A small class-conditioned image diffusion model, trained from scratch: patch size [4, 4], 8.8 epochs.
Rows from block 4 of a small class-conditioned image diffusion model, named by matrix and row number. Rows with one number belong to one neuron. Each number is 128 + 32 x the weight over its row's rms, rounded and kept within 0 to 255. All counts start at 0.
After each neuron's rows are labels from the 100 images, of 14976 (inputs lightly noised), where the neuron reaches its highest value: "strongest on" is what is common among them. Only what is clearly more common there than usual is listed. The data: photos of arthropod specimens (BIOSCAN-5M).
# fc1: MLP up (model.blocks.4.mlp.fc1.weight, 640x160), inputs 0-159
# fc2: MLP down (model.blocks.4.mlp.fc2.weight, 160x640, transposed), outputs 0-159

fc1.463 [124 128 151  93 161 110 167 138  92 162 104 141 131 149 152 111 120 175  95 168 144 102 115 185 176 120 171  92 102 143  74 138 151 152 163 136 189 104 128 103  63  93 114 158  75 155  21 108  75 113 176 180  85  95 178 106 164 100 104  76 120 135 151 127 128  60  89  79 117 104 149 155 147 139  91 143  82 164 145 115 176  98 103  69 120 172  83 125 120 119 121 147 145  43  94  87 166 142 109 138 121 123 161  75 150  83  63 163 103 112 105 149 164 145 142 153 144 125 148 122 114 129 115 122  89 176 100 123 143 111 119 141  44 126 114 144 153 114 111  94 143 100 148  78 119 110 138 146 129  96 122  88  93 114 101 152 105 132 154  84]
fc2.463 [120 101  87 127 152 101 140 154  70 125 200 139  71 104 107 157  70 106 159  41 123 156 129 148  98 117 151 100 123 176 192 179 171 117  67  99 114 170 223 140  78 155 121 185 126 115 174 105 188 112 135  94 146 139 142 110 137  55 185 151 121 150 175 145 115  76 156 157 104 147 127 108 137 132 112 117 171 147 141 103 153 131  96 161 111  82 135 166 132 133 122 189 162 123 117 145 103 145 128 168 110 113  68 127 139 139 130 117 193 167 159 117 125 101 152 149 134 136 133 169 155  95 120 139  77 150 149 134 116 199 141 153 178 132 130 113 131 104 119  52 131 155 146 143 151 125 106 188  71 161 125 131  97 112 140 168 154 106  91 138]
strongest on: order Hymenoptera

fc1.272 [150 125  84 145 131 149 158 122 123 123 194 119  82 172  91 207 149  68 110 154 154  66 165 151 116 177  54 145 192 171  93 132 116 114 132 134 127  75  57 123  70 179 146  91 142 126 178 168 105 149 107  95 107  77 146 101  32 122 161 117 125 134 135 101 111 135 164 149 153 136 126 143  99 121  95 167  93  95 147 152 145 190 131 121  86 184 130 146 139 136 130  61  85 136 185  81 138 107 198 116 106 120  84 127 106 123 167 140 153 148 115 137 112  81 164 101 170 156 137 102 137 167 159 110 134 104 104  96 189 157 123 107 149  94 137 130 160  99 146 125 107 155 141 120 107  96 105 105 143 162  88  73 101 113 131 139  78 140 118 116]
fc2.272 [111 163 171 145 129 175  98 154 139 142 119 107 175 147 109 140 120 149 133 117 116  70 115  54  64 141 139 181 100 119 155 111 153 119 110  91  37 149 166  94 143 157 103 113 121 129 192  93 110 155 156 134 109 147  76  83 170  80 130 108 150  94 127  77 132  69  77 115 109  62  80 106 144 116 122 134 194 174 133  56 117 142 142  82 138 105 158 135 149  69 115 149 108 164 131  94 126 132 123 132  72 112 163 159 181 195 141 118 146 118 113 128 166 138 165 121 144 167 151  67 152 147 123 106  90  91 139 171 158 183 188 141 149  99 102 141 164 109 135  95 128  66  76  83 140 132  83  87 110 137 121 115 168 133 115  98 128 169 128 125]
strongest on: order Hymenoptera

fc1.13 [ 84 131  94 106 183 114 129 188 109 150  76  85 151 105 160 137 134  68 108 133 168 172 107 140 138 116  59  94 133 131 110 150  83 139 114 124  68 154 126 116  89 133 133 173  96 180 167 178 204 115 119 168 190 161 182 123 125 159 137 123 184  93 114 188 125 129 151  89 135  94 108 127 128 204 113 129 153  97  86 168 139 133 169 144 137 130 134 117 109  84 144 109 100 116 145 160 111 173 141 116 102 155 123 100 160 123 159 131  63 196 146 123  76 119 147  99 146 209 103 156 136 118 151 114 176  93 189 147 121 143 118 100 157 152 130 130 119  84 117 152 109 157 151 190 107 157 103 137 132 120 177  89 150 194 103 109 165 155  75 100]
fc2.13 [166 109 140 109 149 146 123  93  95  81 135 141  99 128 104 155 123 152 140  96 125  33 143 135 166 168 142 151 146 152 207 131 130 110 140 119  51 174 134 111 175 167 122 108 147 125 131  84  71 137  83 137  72 132  73 111 130 114  98 126  83 120 133  81 164 162 151 184 125 189 150 164 147 117 134 121 119 167 129  63 122 114 105 106  98 137 191 158 178 153  95 123 130  97 114 137 101 120 138 177 148 146 100 160 136 107 102 136 164  67  77 168 199 138 104 106 162 119 172 142 140 145 171 142  80 122 110 144 143 156  50 176 138 130 135 115 183  84 116 115  92 110 112 114 166 122 135 136 121  98  99 143  90 112 201 156  69 160 191 106]
strongest on: order Diptera

fc1.496 [120 168 120 167 114 106 169 117 159 152 156 120 118  76 167 112 144 102 110 141 125 156  65 149 102 170 137  34 135 132 129 159 141 196  81 100 150  96 126 135 143 177 131 151 162  94 121 164 174  75  57 150 173 144 178 124 102 174 139 128 164 120 141 155 149 151 143 123 107 130 122 115 141  97  47 152 113 124 140 125 104 153 101 133 117 169 144 117 155 128 126 166 102 132 210 125 142 189 107 109 142 134  74 169 114 141 168 134 130 109 116 139 134 147  88 154 122 165 153 148 150  91 184 162  95 107 194 121 126 169 124  69 156 189 124 126 135 182 146 105 169 122  80 193 199 116 104 108  98 124  84 134 181 173 187 122 119  85 114  99]
fc2.496 [109 142 110 177 132  88 124  89 112  91  98 117 140 129  57 111 130 133  57  76 100 154 167 125  85 121 102  84 181 140 178 145  93 133 114  87 103 154 176  99 160 123 123 145 116  85 137 127 133 122  85 134 154 171 105 122  77 157 160  91 142 105 193  80 173 144 169 115  97 166 140 163 193  87 148 168 166 159 112 117 116 131  68 111 136 160 118 102 132 168  96 111  77 200 178 148 100 169 132  93  82 114 100 117 210 180 122 133 131 150 121 170 141 145  80 131 150  98 173 112 154 119 161 115 107 154 125 100 138 162 149  69 129 181 172 133  90 136 121  84 172 114  70 141 162 106 146 118 137 144 145 121 141 136 163 102 174 113 171  68]
strongest on: order Diptera

fc1.517 [169  74  99  99 134 111 156 150 119 163 154 146  96 102 106  77 110 117 124 135 165 164 104 130  72 105 123 152  96 146 134 114 105 151 121  94 129 106 126 149  82 147 122 150 188  62 124 153 151  94 126 140 127  90 179 154 153  57 188 150 155 125 133 131  90 108 218 138 174 143 162 112  65 130  76 157 128 132 102 134 135 127 105 123 129 153 132 119  99 198 137 140 137 142 126 131 126 131  72 214 142 147  61 116  53 166 155 136 134 111 126 167  94 105  91  65 187 144 208 153 129  83 115 110 162 120 171 102 141 145 122 132 140 134  38 115 162 157 111  80 141 167 111 166 136 191 128 145  98  79 147 134 108 131  96 145 122 129 118 169]
fc2.517 [124 136 131 135  67 153 121 160  97  62  93  75 117 103 139 130 100 135 138 108 169 178 159  56 131  87 113 132 128 145 165 141 138 132  84 120 136 122 255 130 126  58 164 164 162 133 139 136 126 144 142 180 111 130   9 141 108  81 128  81 160 105 168  95  87 112 166 143 101 106 116 140 112 105 133 148 113 135 147 120 139 148 126 101 131  89  70 101 106 125 121 119 128 181  78 106 166  86 141 150 108 119  98  85 184 173 124 134 137 122 134 192 159 105 146 137 101  97 128 149 128 114 126 135 127 154  99 150 149 201 146 184 125  98 178 108  91  74 134 172 158 130  97 151 141 108  98 135  86 141 132 131 157  74  87 171 132 154 133 131]
strongest on: order Coleoptera

fc1.588 [ 96 144 142 108 150 155 163  96 170 120  95 192  70 170  77 118 122 139 116 103 129 104 163 108 158 177 109 127 117 115 126 150 136  82 127 111 132 171  78 168 132 128  90  91 160  96 159  96 123 186 100 156 110 119 155 174  98  76 122 130  87 179 160 102 108 194 146 102 170 157 183 132  98 130 141 162 137 107 128 168 160 130  88  76 125 125  88 100 168  75 138 128  64 174 120 111  85 164 194 117 125 172  95 130  92 131 158 102  91 141 157 138 136 103 192 138 149 142 145 151 184  99 151 227 128 159 159 108 129 137 134  95 117 114 121  83 169  99  57 131 143 107 183 118  78 127  58 127  94 133 117 113 142  85  87 140 129 112 145  89]
fc2.588 [155 127  92 137 125 122 112 133 129 142 134  88 112 105 207  80 117 101 110 152 186  90  69 138  96 141 117 108 139 130 106 135 139 148  30  98  92  90 186 103 180  99  93  64 101 118 136 161 113 143 137 120 135 127 117  74 137 156 165 171 101 127  93 144 111 104 119 126 118 109 115  82 132 125 122 102 133 112 184 163  55 116 113 130 138  99 102 106 141 158 122 166 162  84 205 106  82 128 143 127 223 169 109 158 172 134 120 168 105 114 135  80 158 152 105 169 133  91 117 142 124  97  98 203 173 122 106 146  58 164 133 201 101 145 161 108 128 111 151  82 153  83 127 114 115 102  73 119 137 129  73 144 153  88 116  90 177 113 123 135]
strongest on: order Hymenoptera

fc1.402 [173  98 182 206 150 153 148 159 121  98 156  90 143 120  88 131 101 146 125 103 168 173 124 108 146  96 150 174 143 132 121 134 123 149  68 109  83  95 141 106 137 127  96  51  91 165  69 143 199 141 159 159 164 143 108 106 108 139 127  98 106 188 172  31  92 120 167 130 183 164 183 143 152 168 162 131 182 180  98  92 109 132 107 104  65 154 128 140 181 165  99  88 114 141 140 101 149 125 142 147 130  83 150 107 104 156 225 112  94 106  92 155 132 123 140 141 130 174 163  95 182 132 121 137 117 148 143  97 116 128 142  93  93 141  82 124  92 134 123 136 118 117 117 130 152 130 122 163 150  61 173 124 152 106 168 101 166 152  88 127]
fc2.402 [132 147  92  81 112 122 119  87 108 144  92 144 105 143 185  97 159  62 150 146  99 129  80 158 123 161 111 119 141 136 146 156 141  92 143 178  98 155  59 112  76 166 140 131 120 169 171  91  89  97  94 100 113  99 221 135 131 134  84 131 151 102 104 162 113 128 160 164 106 166  91 119  65  98  89 100 132 116 131 149 150 120 170 123 156 107 121 105 151  46 103 101 140 100 115 169 122 118 119 149  58 147 176 170  67 116 152 166 135 112 174  91  96 150 117  96 173 133 127 151  66  77 129 132 151  52 168 121 122 142  83 152 151 134  92 131 171 154  67 114  73 109 100 181 100 142 151 109 108 154 129 121  77 151 122 141  61 143 151 151]
strongest on: order Hemiptera

fc1.279 [134  73 123 126  85 128 134 108  55  86 110 138 128 173  93  79 166 153 112 153 162 127 170 114 132 144 170 159 131 144  95 113 155  99 124 113 156 125  88 169 104  81 122  96 139 133 127 127 158  61  99 146 115  73 190 182  93 107 159 124 142  96 149  82 106 111 141 106 110 108 140 146 146 128  80  98 111  63 124 100 155 218 115 120 163 162 151  94 126 144 130 139 109 122 154  99  87 103 178 118 173 181 118 106 145 109 149 148 131 136 135 163 114 128 150  83 130 173 160 147 121 135  87 164 115 124 142 154 194 130 152 167 131 143 117  87 147 233  84 149 155 124 117 107 209 126 118 171 115  93 141 158 156  76  79 141 116 174  99 217]
fc2.279 [116 110 172 106 113 143 144 135 147 113 105 103 151 119 129 153  99 155 148  98 204  84 159  76 149 113 218 202 163 107 131 132 159 168 102 142 160 175 208 119 154 162  76 125 121 207 154 136 172 142 156 127 183 113 138  65 106 124  87 138  69 122 139 118  89 156  88 102 127 111 152 176 145 122  82  96 166 132  93 100 168 151 159 131 102  68  39  97 209  78 168 126 100 120 118 163 137 169 175 138 162 123 153 109 125  95 179 152 145  92 160 115 132 128 137 126 103  98 135 154 148 122  95 146  98 126 152 165 111 189 141 184 143 108 161 113 114 119 160 142 161  86 104 144 111 124 102 124 127 146 167 111 152 111  78 121 129 101 145 133]
strongest on: order Coleoptera

fc1.222 [143  83 162  74 120 156 116 167 128  75 131 131 168  86 129 163  75 122  55 139 152 129 125 102 105 100 136 121 172 171 100 113  96 131 178 102 119 113 128 122  98  84  95 112  82 144 106 108 126  88 143 150 193 123 149 115 154 112 131 128 108 122 116 102 100 137 138 141  94 138 129 176  84 136  62 101 131 176 127  92 175 118 105 139  76 122 100 134 115 109 125  69 110 109 178  88 123  99 121 140 148  89 152 159 118  54 151 110  86 129 146 166 146 110 143 104 126 188 135 109 117 124 131 181 175  48 159 172 102 198 113 114 142 169  78 126 142  12 119 114  97 169 124  83 129 116 121 136 139  87 119 128  57 196 165 107 114  80 135 144]
fc2.222 [146  73 108 137 134 122 113  61 112 145 130 169 152 159 124 135 157  63 219 139 139 117 124 214 104 125 119 118 117 164 135 123 152 128 121 165 106 115 134 131 108 150 141 151 100 131 133 122 152  94 116 109 111  63 137 156 147 197 119 127 179 179 106 126 115 134 140 101 205 123 118 116 106 185 143 160  95 143 148 166  98  99 146 120 115 117 131 120  83 109 107 113 158 122 141 141 145 157  85 120  37 134  62  85  84 114 122  68 107 150  95  89 122 155 156 111 170  91 122 105 129  74 145  99 133 140  52 114  78  63  78 133 149  88 207 100 154 145 127 125 127  58 153 142  70 125  86 104 133  73 101 105 134 139 117 123 137 173 136 173]
strongest on: order Lepidoptera

fc1.352 [169 166 134 145  87 126 145  89 166 115 129 130 107 139 136  93 129 161  95 100 166 129  97 155 186 128 172 115 192 185 119  91 140 134 114 181 139 101  68 102 110 184 119 187 155 102 163 139 140  78 132  98 179 113  94 137 161 162 101 102  82 156 136 143  90 207 172 160 142 131 114 168 212 156 152 142 104 115 173 149  90 136 143  49  82 147 134 140 132 137  83  99 138 141 148 132 117 106 116  96 151  96 176 127 124 154 115 127 144 166 101 180  85 155 171 148 165  90 148 113 155 152 110 202 114 148 185 115 126 109 100 127 110 139  61 113 120 147 119 131 153 137 114  94 186  90 127 160 165 122 118 187 127  82 204 164  99 154 128 138]
fc2.352 [ 99 131 192 133 193  84 109 163 127 152 113  98 105  94 123 111  95 190 106 126 140 131 105 116 119 152 129 142 109 171 194 154 108 129 161  85 167 183  95  67 119  89 144 116 117  93  67 102 143 177 145 109 144 118 116 175 125 158 123  94  76 142 118  80 113 112 166 125 135 174 153  89 187 135 163  96 129 114  92 150 183 103 123 152 156 139 112 167 137 148  98  96 103 187 141 136 128 131 119 141 111 138 218 149 204 213 144 135 159 154 174 112 134 180 134 155 136  62 152 161  68 138 148 160 165  80 189 135 134  91 108 151 144 134 131 135 135  63  98 172 127 117  73 154 105 130 127 174 128 121 128 109  84 149 170 167 123 141 139 140]
strongest on: order Diptera

fc1.218 [134 130  92 157 171 133 163 148 130 135 149 133 139  73 153 194 144 126 128 123 162 117 166 134 124  87 132 178  89 108 142 147 137 166 141 146 135 161 102  95 114 131 118 102 171 101 144 182 180 141 166 144 129  46  98 124  98  97 155  69 111 144  84 154 153  68 148 110 133 139 143 134 157 135 125 115 126 151 129  63  77 157 129 138 143 138 192  95 119 128 172  97 177 140 171 137 185 121 131 144 177 163  92 126 161 146 124 152 161  91 103 137 109 157  94 186  93 166 183 168  50  98 132 163 111  97 160  98 124 117 125  99 109 146 101 213 147  81 115 186 144 213 157 144  79 139  97 129 144 140 158 134  97 198 121 112  90 121  91  75]
fc2.218 [112 146 143 167 112 147 119 144 138 104 173 159  65 139 159 128 136 139 133 165 125 156 101 129 127 134 167 129 141 133 156 130 147  96 127 184 136 149 157 160  92 157 141  75 195 163 131 137  87  77 179 127 126 125  98 152 136 126 122 124  71  53 113 187 106 174 116 126  94 147 119  51 198 120 140 120 159 116 138 212 158  99 122 139 118 119 125 129  63 148 138 200 130 114 117 117 138  94 118 120  99 127  87  86 126 166 128 140 146 122 109 101 180 124 179 120 178 114  73  77 109 116 182 129 178  95 172 134  87 119 101 134  99  91  99 115 146 124  91 117 133  58  99 101  96 113 139 177  60  69 152 169 129 119 161 217 163 131 109 156]
strongest on: order Diptera

fc1.36 [172 111 196 119 129  90 117 126 112 101 151 183 165 135 122 131 138  87 135 128 110 131 114 158 150  97 137 112  33 184 127 153 126 110 145  66 146 145  69 164 159 147 175 140 189 156 128 135 150 148 136 110  92 108 143 128 147  84  90 135  85 175 172 146 185  98  81 135 120 102  89 122 111 145 127  80  82 105 189  79  87 140  86 131  71 126 131 124 195 172 133 153 156 144 145  68 118 158  86 113 211 124 182 164 150 173 182 176 182 101 137 126 113 105 128 135 112 155 188 183 115 141 122 127 128 136 106 100 160 155 164 134 148 163  86 146 175 144 167 118 115 125 129 128 149 125 110 153  96  62  89 130 162  75 141 147  93 139 142 135]
fc2.36 [ 77 139 161 115  88 200 123 134 162 150 137  55 188 112 112 175 109 133 165 123 110  95 134 155 117 134 151 207 148  95 142 142 176  91 133 129 107 159 226 177 145 120 110 125 185 122  99 178 173 161 119  87  74 127  64 131 156 160  82 156 141  94 137 148 117 168 184 108 148 122 159 124 155 203 129  98 172 161 127 140 144 161 120 150  93 136 162 179 180 107 195 140 133 100 138 116 121 132 137 152 175  85 135 137 108 128 119  95  60 101 176 119  98 129 103  97 135 140 167 111 179 135 135 130 145 139  68 124 166 154 132 114 134 119 144 165 103 101 121 121 131 152  92 141 176 106 142 155  46  91 140 161  86 135 160 122 146 159 153 120]
strongest on: order Hymenoptera

fc1.69 [142 108 113 136 163 141 102 114 119 137 139 165 135 110 131 214 135 124  72  83  78 119 145 188 139 195 129 154 122 101 138 165 151 119 202 158 125 110  99 129 157 174 135  98 142  76 177 139 109  89 111 170 136 151 127 120 127 118 177 128 170 105 139  90 125 149 174 134 176 196 160  75 134 147  73  87  86 136 109 123 166 155 108 107 211 120  61 122  66 171 126 143 157 147 129 158 162 168 155 135  78 176  99 103 143 160 177 104 137 105 134 135  93 103  91 117  91 113 143 159 155 149 151 153 132 178 114 129  59 113 145 122 146 113  66 105  66 104 126 136 158 169 158  72 109 146 190 134 132 164 124 146  77 161 120 165 144  97 157 140]
fc2.69 [143 160 192 153 156 119 175 125 141  97 124  78 126 170 146  67  50 187 131 139 176 106 155  91 104  94 152 107 138 150  86 107 150  85 135 118 182 104 134 144 115 148 159 178 116 154 117 131 166 134 119 132  85  81  97 157 125 149  86 164 128 110 108 191 105  93 112 177 106  96  80 135  84 107 135 129 176 122 157 118 151  76 149 196 122 158 119 144 118 156 109 123 194 148 136  64 152 101 133  94 130 126 164 148 153 118 150  80 122 173 125 140 128 134 189  97 101 153  93 133 149  79 121 117 176  87 139  48 122  60 118 148 120  94 144 180 174 179  98  90 166 101 117 169 176  85  77 127 144 123 180 123 126 160 149 152 105 161 128 109]
strongest on: order Hymenoptera

fc1.262 [124 142 154  75 133  89 129 155  94 187 109 142 160  95 151 142 141 143  69 145 113 119 125 163  97 126 114 145  99 213 113  90 148 187 144 186 135 124 137 118 155 206 128 127 120  91 117 182 138 155 108 177 202 131 121 138 137 174 165 140 177 115 141 116 127  64 121 139 151 141  76 134 128 131 114 137  46 132 145 174 128 170 120 118 152 124 124 144 189 124 142 146 176 151 162 118 117 116 139  92 167 156 170 146 169 228 128  60  71 133 140 195 117 125 124 115 154 131 186 127  90 149 133 150 112 158 162 142  68 149 143 109 125 117 137 153  87 136 118 155 150 133 152 130 184 163 177 108 119 147 122 117 168 173 201 150 163  83 107 135]
fc2.262 [166 137  86 181 150 112 158 140 115 157 171 137 109 157 175 164 120 168 148  86 178 196 159  84 180 200  99 161  94 114 133 102 120  78 127 166 161  64  93 102  51 124  91 118 127 137 117 152 159 165 117 107  89 148  45 140  72 143 108  89  97 165 163 117 153 127 158 152 110 184 111 178 118 134 155 136 139 132 120 178 154  93 149 150  92 130 102  72  86  98 109 139  85 119  62 145 166  81 140 158 156 115 149  96 126  83 139 123 125 159 190 134 104  80 166 138 144 167 139 106 157 128 149  98 141 192 116 154 109 117 119 113 148 131 105 191 141 161 104 107 120 105 122 135  90 129 142  88 178 168 169 118  88 144 192 123 114 126 112 108]
strongest on: order Diptera

fc1.197 [115  78 115 160 142 122 107  25 147 109 117 110 116 168  87 117 149 103 121 126 101  86 123 149 129 144 162 119 160 171 158  93 124  91 168  87 116  74  76 133 119 127 119 145 166 147 142 153 121  99  49  70  81 142 248 142  78 140 186 175 168 119 133 147  79 156 121 128 130 126 103 129  97  97 102 158 109 127 142 117 137 166 152  84 107 136 141  99 147  83 176 164 206 130 192  83 134  80 133  88 119 161  92 112  99 135 115 126 141 153 132 137 127 102 149 110 164 102 169 166 134 139  94 117 108 106 153 164  73 110 124 114 170 173 130 124 191 152 127 170  75 144 137 113 114 162 163  90 120 129 136 144 159  87 190 140 129 139  91 163]
fc2.197 [107  92 122 116 107 101  98 100 127 120 181  97  84 159  90 189 172 129 135 149 131  64 116 114 104 145 149 151 133 149 169 103 175  79 128 128 115 143 166 128 114 131  88 148  99 146 142 101 108 160 103  89 103 173 107 154 104 112 145 183 188 101 166 116  90 132  58 117  60  94 128 162 175  93 149 196 103 132  90 116 139  98 191 118  68 147 139  61 133  93 116 151 152 146 145 115 166  84 204 122  96 123  78 137 136 151 128 166 176 112  97 117 151 125 172 149 153 106 128 139 131 136 130 117  84 146 144  98 161 166 176 121 179  77 176 121 122 116 129 154 118  90  96 100 159 162 115  55 183 116 141 152 187 104 162 134  92 200 109 121]
strongest on: order Coleoptera

fc1.176 [131  88  99 118 123  83 141 131  83 156 183 166 139  97 122 107 100 149  98 190 163  84 122  97 146 148 113  94  77 131 106 148 169 110 116 109 132 118 118 151 115 121 140 129 187 173 141 161 171 144 139 104 128  86 139 158 171  89 140 154 114 137 129  78 107  99 137 137 174  98  99  90 124 128 111  80  49  96 104 105 103 139  23 118  96 109 162 135 156 182 161  95 107 142 135 105 151  93 108 152 184 146 127 124 140 145 114 195 131  68 142 143  74  86 150 197 135 168 198 170 166 104 163 169 124 137  99 149 137 129  89 139  81 117  95 177 167 117 163  95 100 145 146 169 132 182  69 170  70 108 111 146 148  83 140 101 113 119  95 108]
fc2.176 [ 73 177 153 145  94 198 103 184 138 167 127  82 114 138 120 158 139 149 172 118 159 110 123  92 147  70 119 141 158  55 167 178 152 117 136 113 130 159 230  97 104 100 104 178 124 147 134 142 117  88 161  97 134 129  44 139 128 100 153 142 149  78 182 104  65 170 103 144 123  86  87 146 168 144 167  90 172 100 115 140 160 174 144 117 106 161 139  89 100 108 159 163 124 128 124  93 146 158 113 135 132 113 126  57 149 149 114 123  93 123 133 144 200 133 163 129 113 180 132 141 122 136 127 115  88  84  88 102 145 165 126 153 156  83 167 126  96  81 118 162  78 144 134 161 164 146 140 142  35 144 132 126 155 135  93 181 128 138 134 117]
strongest on: order Coleoptera

fc1.140 [ 89  68 134 163 188 156 103 161 173 166 141 114 124 115 146  70 131 130 138 169 102 117  82  75 150  89 122 128 124 140  74 151 126 167 155 158 161  76  85 144 136 114 142 113 136  97  57 141  90  77 143 137 158 146 137 145 135 152 185 104 122 216 111  75 142 129 141  94 154 187  60  76 134 165  84 123 126 126 114 157  88 150 144 115 118 135 138 146 152 180 107 117  95 143 146 155 120 127 141 159 199 137 237 128 147 105  98 115 112  97  99 184 158 156 138  95 142 143 103 113 156 216 145 107 108  87 111 132 123 161 121 136 120 100 145 157 188 112 105 149 106 132 127 100 164  61 106 167 170 115 113 173 139 137 118 150  71 140 132 131]
fc2.140 [125 149 138 130 160 105 162 110 117 130 115 154  73 123 143  89 125 119 125 131 145 131 158 137  92  98 127 161 200 137 163 116 118 164 139 132 137 127 100 105  45 201 103 135 109 154 125 100 107  87  96 115 114 155 163 130 113 103  77 130 142 121 123 117 128 144  71 139 145  94 106 106 146 118 164  96 113 137 136  72 153 119  95 146 145 141 173 216 154  97 183 105 126  57 202 144 153 152  87 162 172 138 110  72  62 106 197  98  93 121 184 158 167 115 131 172 141  91  63 101 132 109 109 137  86 131 133 132 121 103 124 110 192 155 114 104 114 140 120 136  79 146 106 190  65 198 119  83 103  77 148  71 115 143 135 115 133  95 178 162]
strongest on: order Hemiptera

fc1.343 [156 156  69 123 129  86 247  89 141 154 139  81 139 174 125 139 103 117 114 165 158 112 132 173 150 117 190 105  88 154 123  88 101  74 127 147 108 157 112  99  97 202 181 133 213  97 139 181 200 116 149 120  96  97 120 162 154 123  99 152 148 115 117 148  88 101 117 119 149 191 125  88 133 154 151 113 100 117 137 166 142 132 164 152 120 159 126  91 163  87 123 135 109 132 134 214 135 138 117 123 145 141 134  92 153 141 122 108 149 138 138 166 137 122 124 134 109 125 177 134 163  95 158 165  91 164 157  72 142 139 148 139 124  91 138 109 100 154  94 132 139 121 189 138 112 142 120 195  82 160 115 167 209 100 113 119 141 211 127 162]
fc2.343 [104  80 135 126 137 131 129 137 125  76 115 133 139 128 122 131  60 117 110  86 155 139  81 142 147 145 128 112 182 156 184 128 137 114 187 135 131  79 179  96 149  85 126  99  92 163 113 119 127 126  64 191 121 132  86 123 163 134 139 188 107 149  92 160 135 135 105 137 106 101 149 126 148 162 159  45 174 159 163 115  82 106 171 174  70 129 158 143 101 128 110 172 160 120 139  89 113 137 101 123 178  89  73 120  98  64 132 112 120  49 132 152 148 178 141 103 129 120 157 172 123 133 110 176 120 184 166 135 144  97 154 169 146 152 102 129 111 119 157 163 149  98 134 110  50 110  69  51 141  80 159  87 140 132 147 188  94 157 172 103]
strongest on: order Coleoptera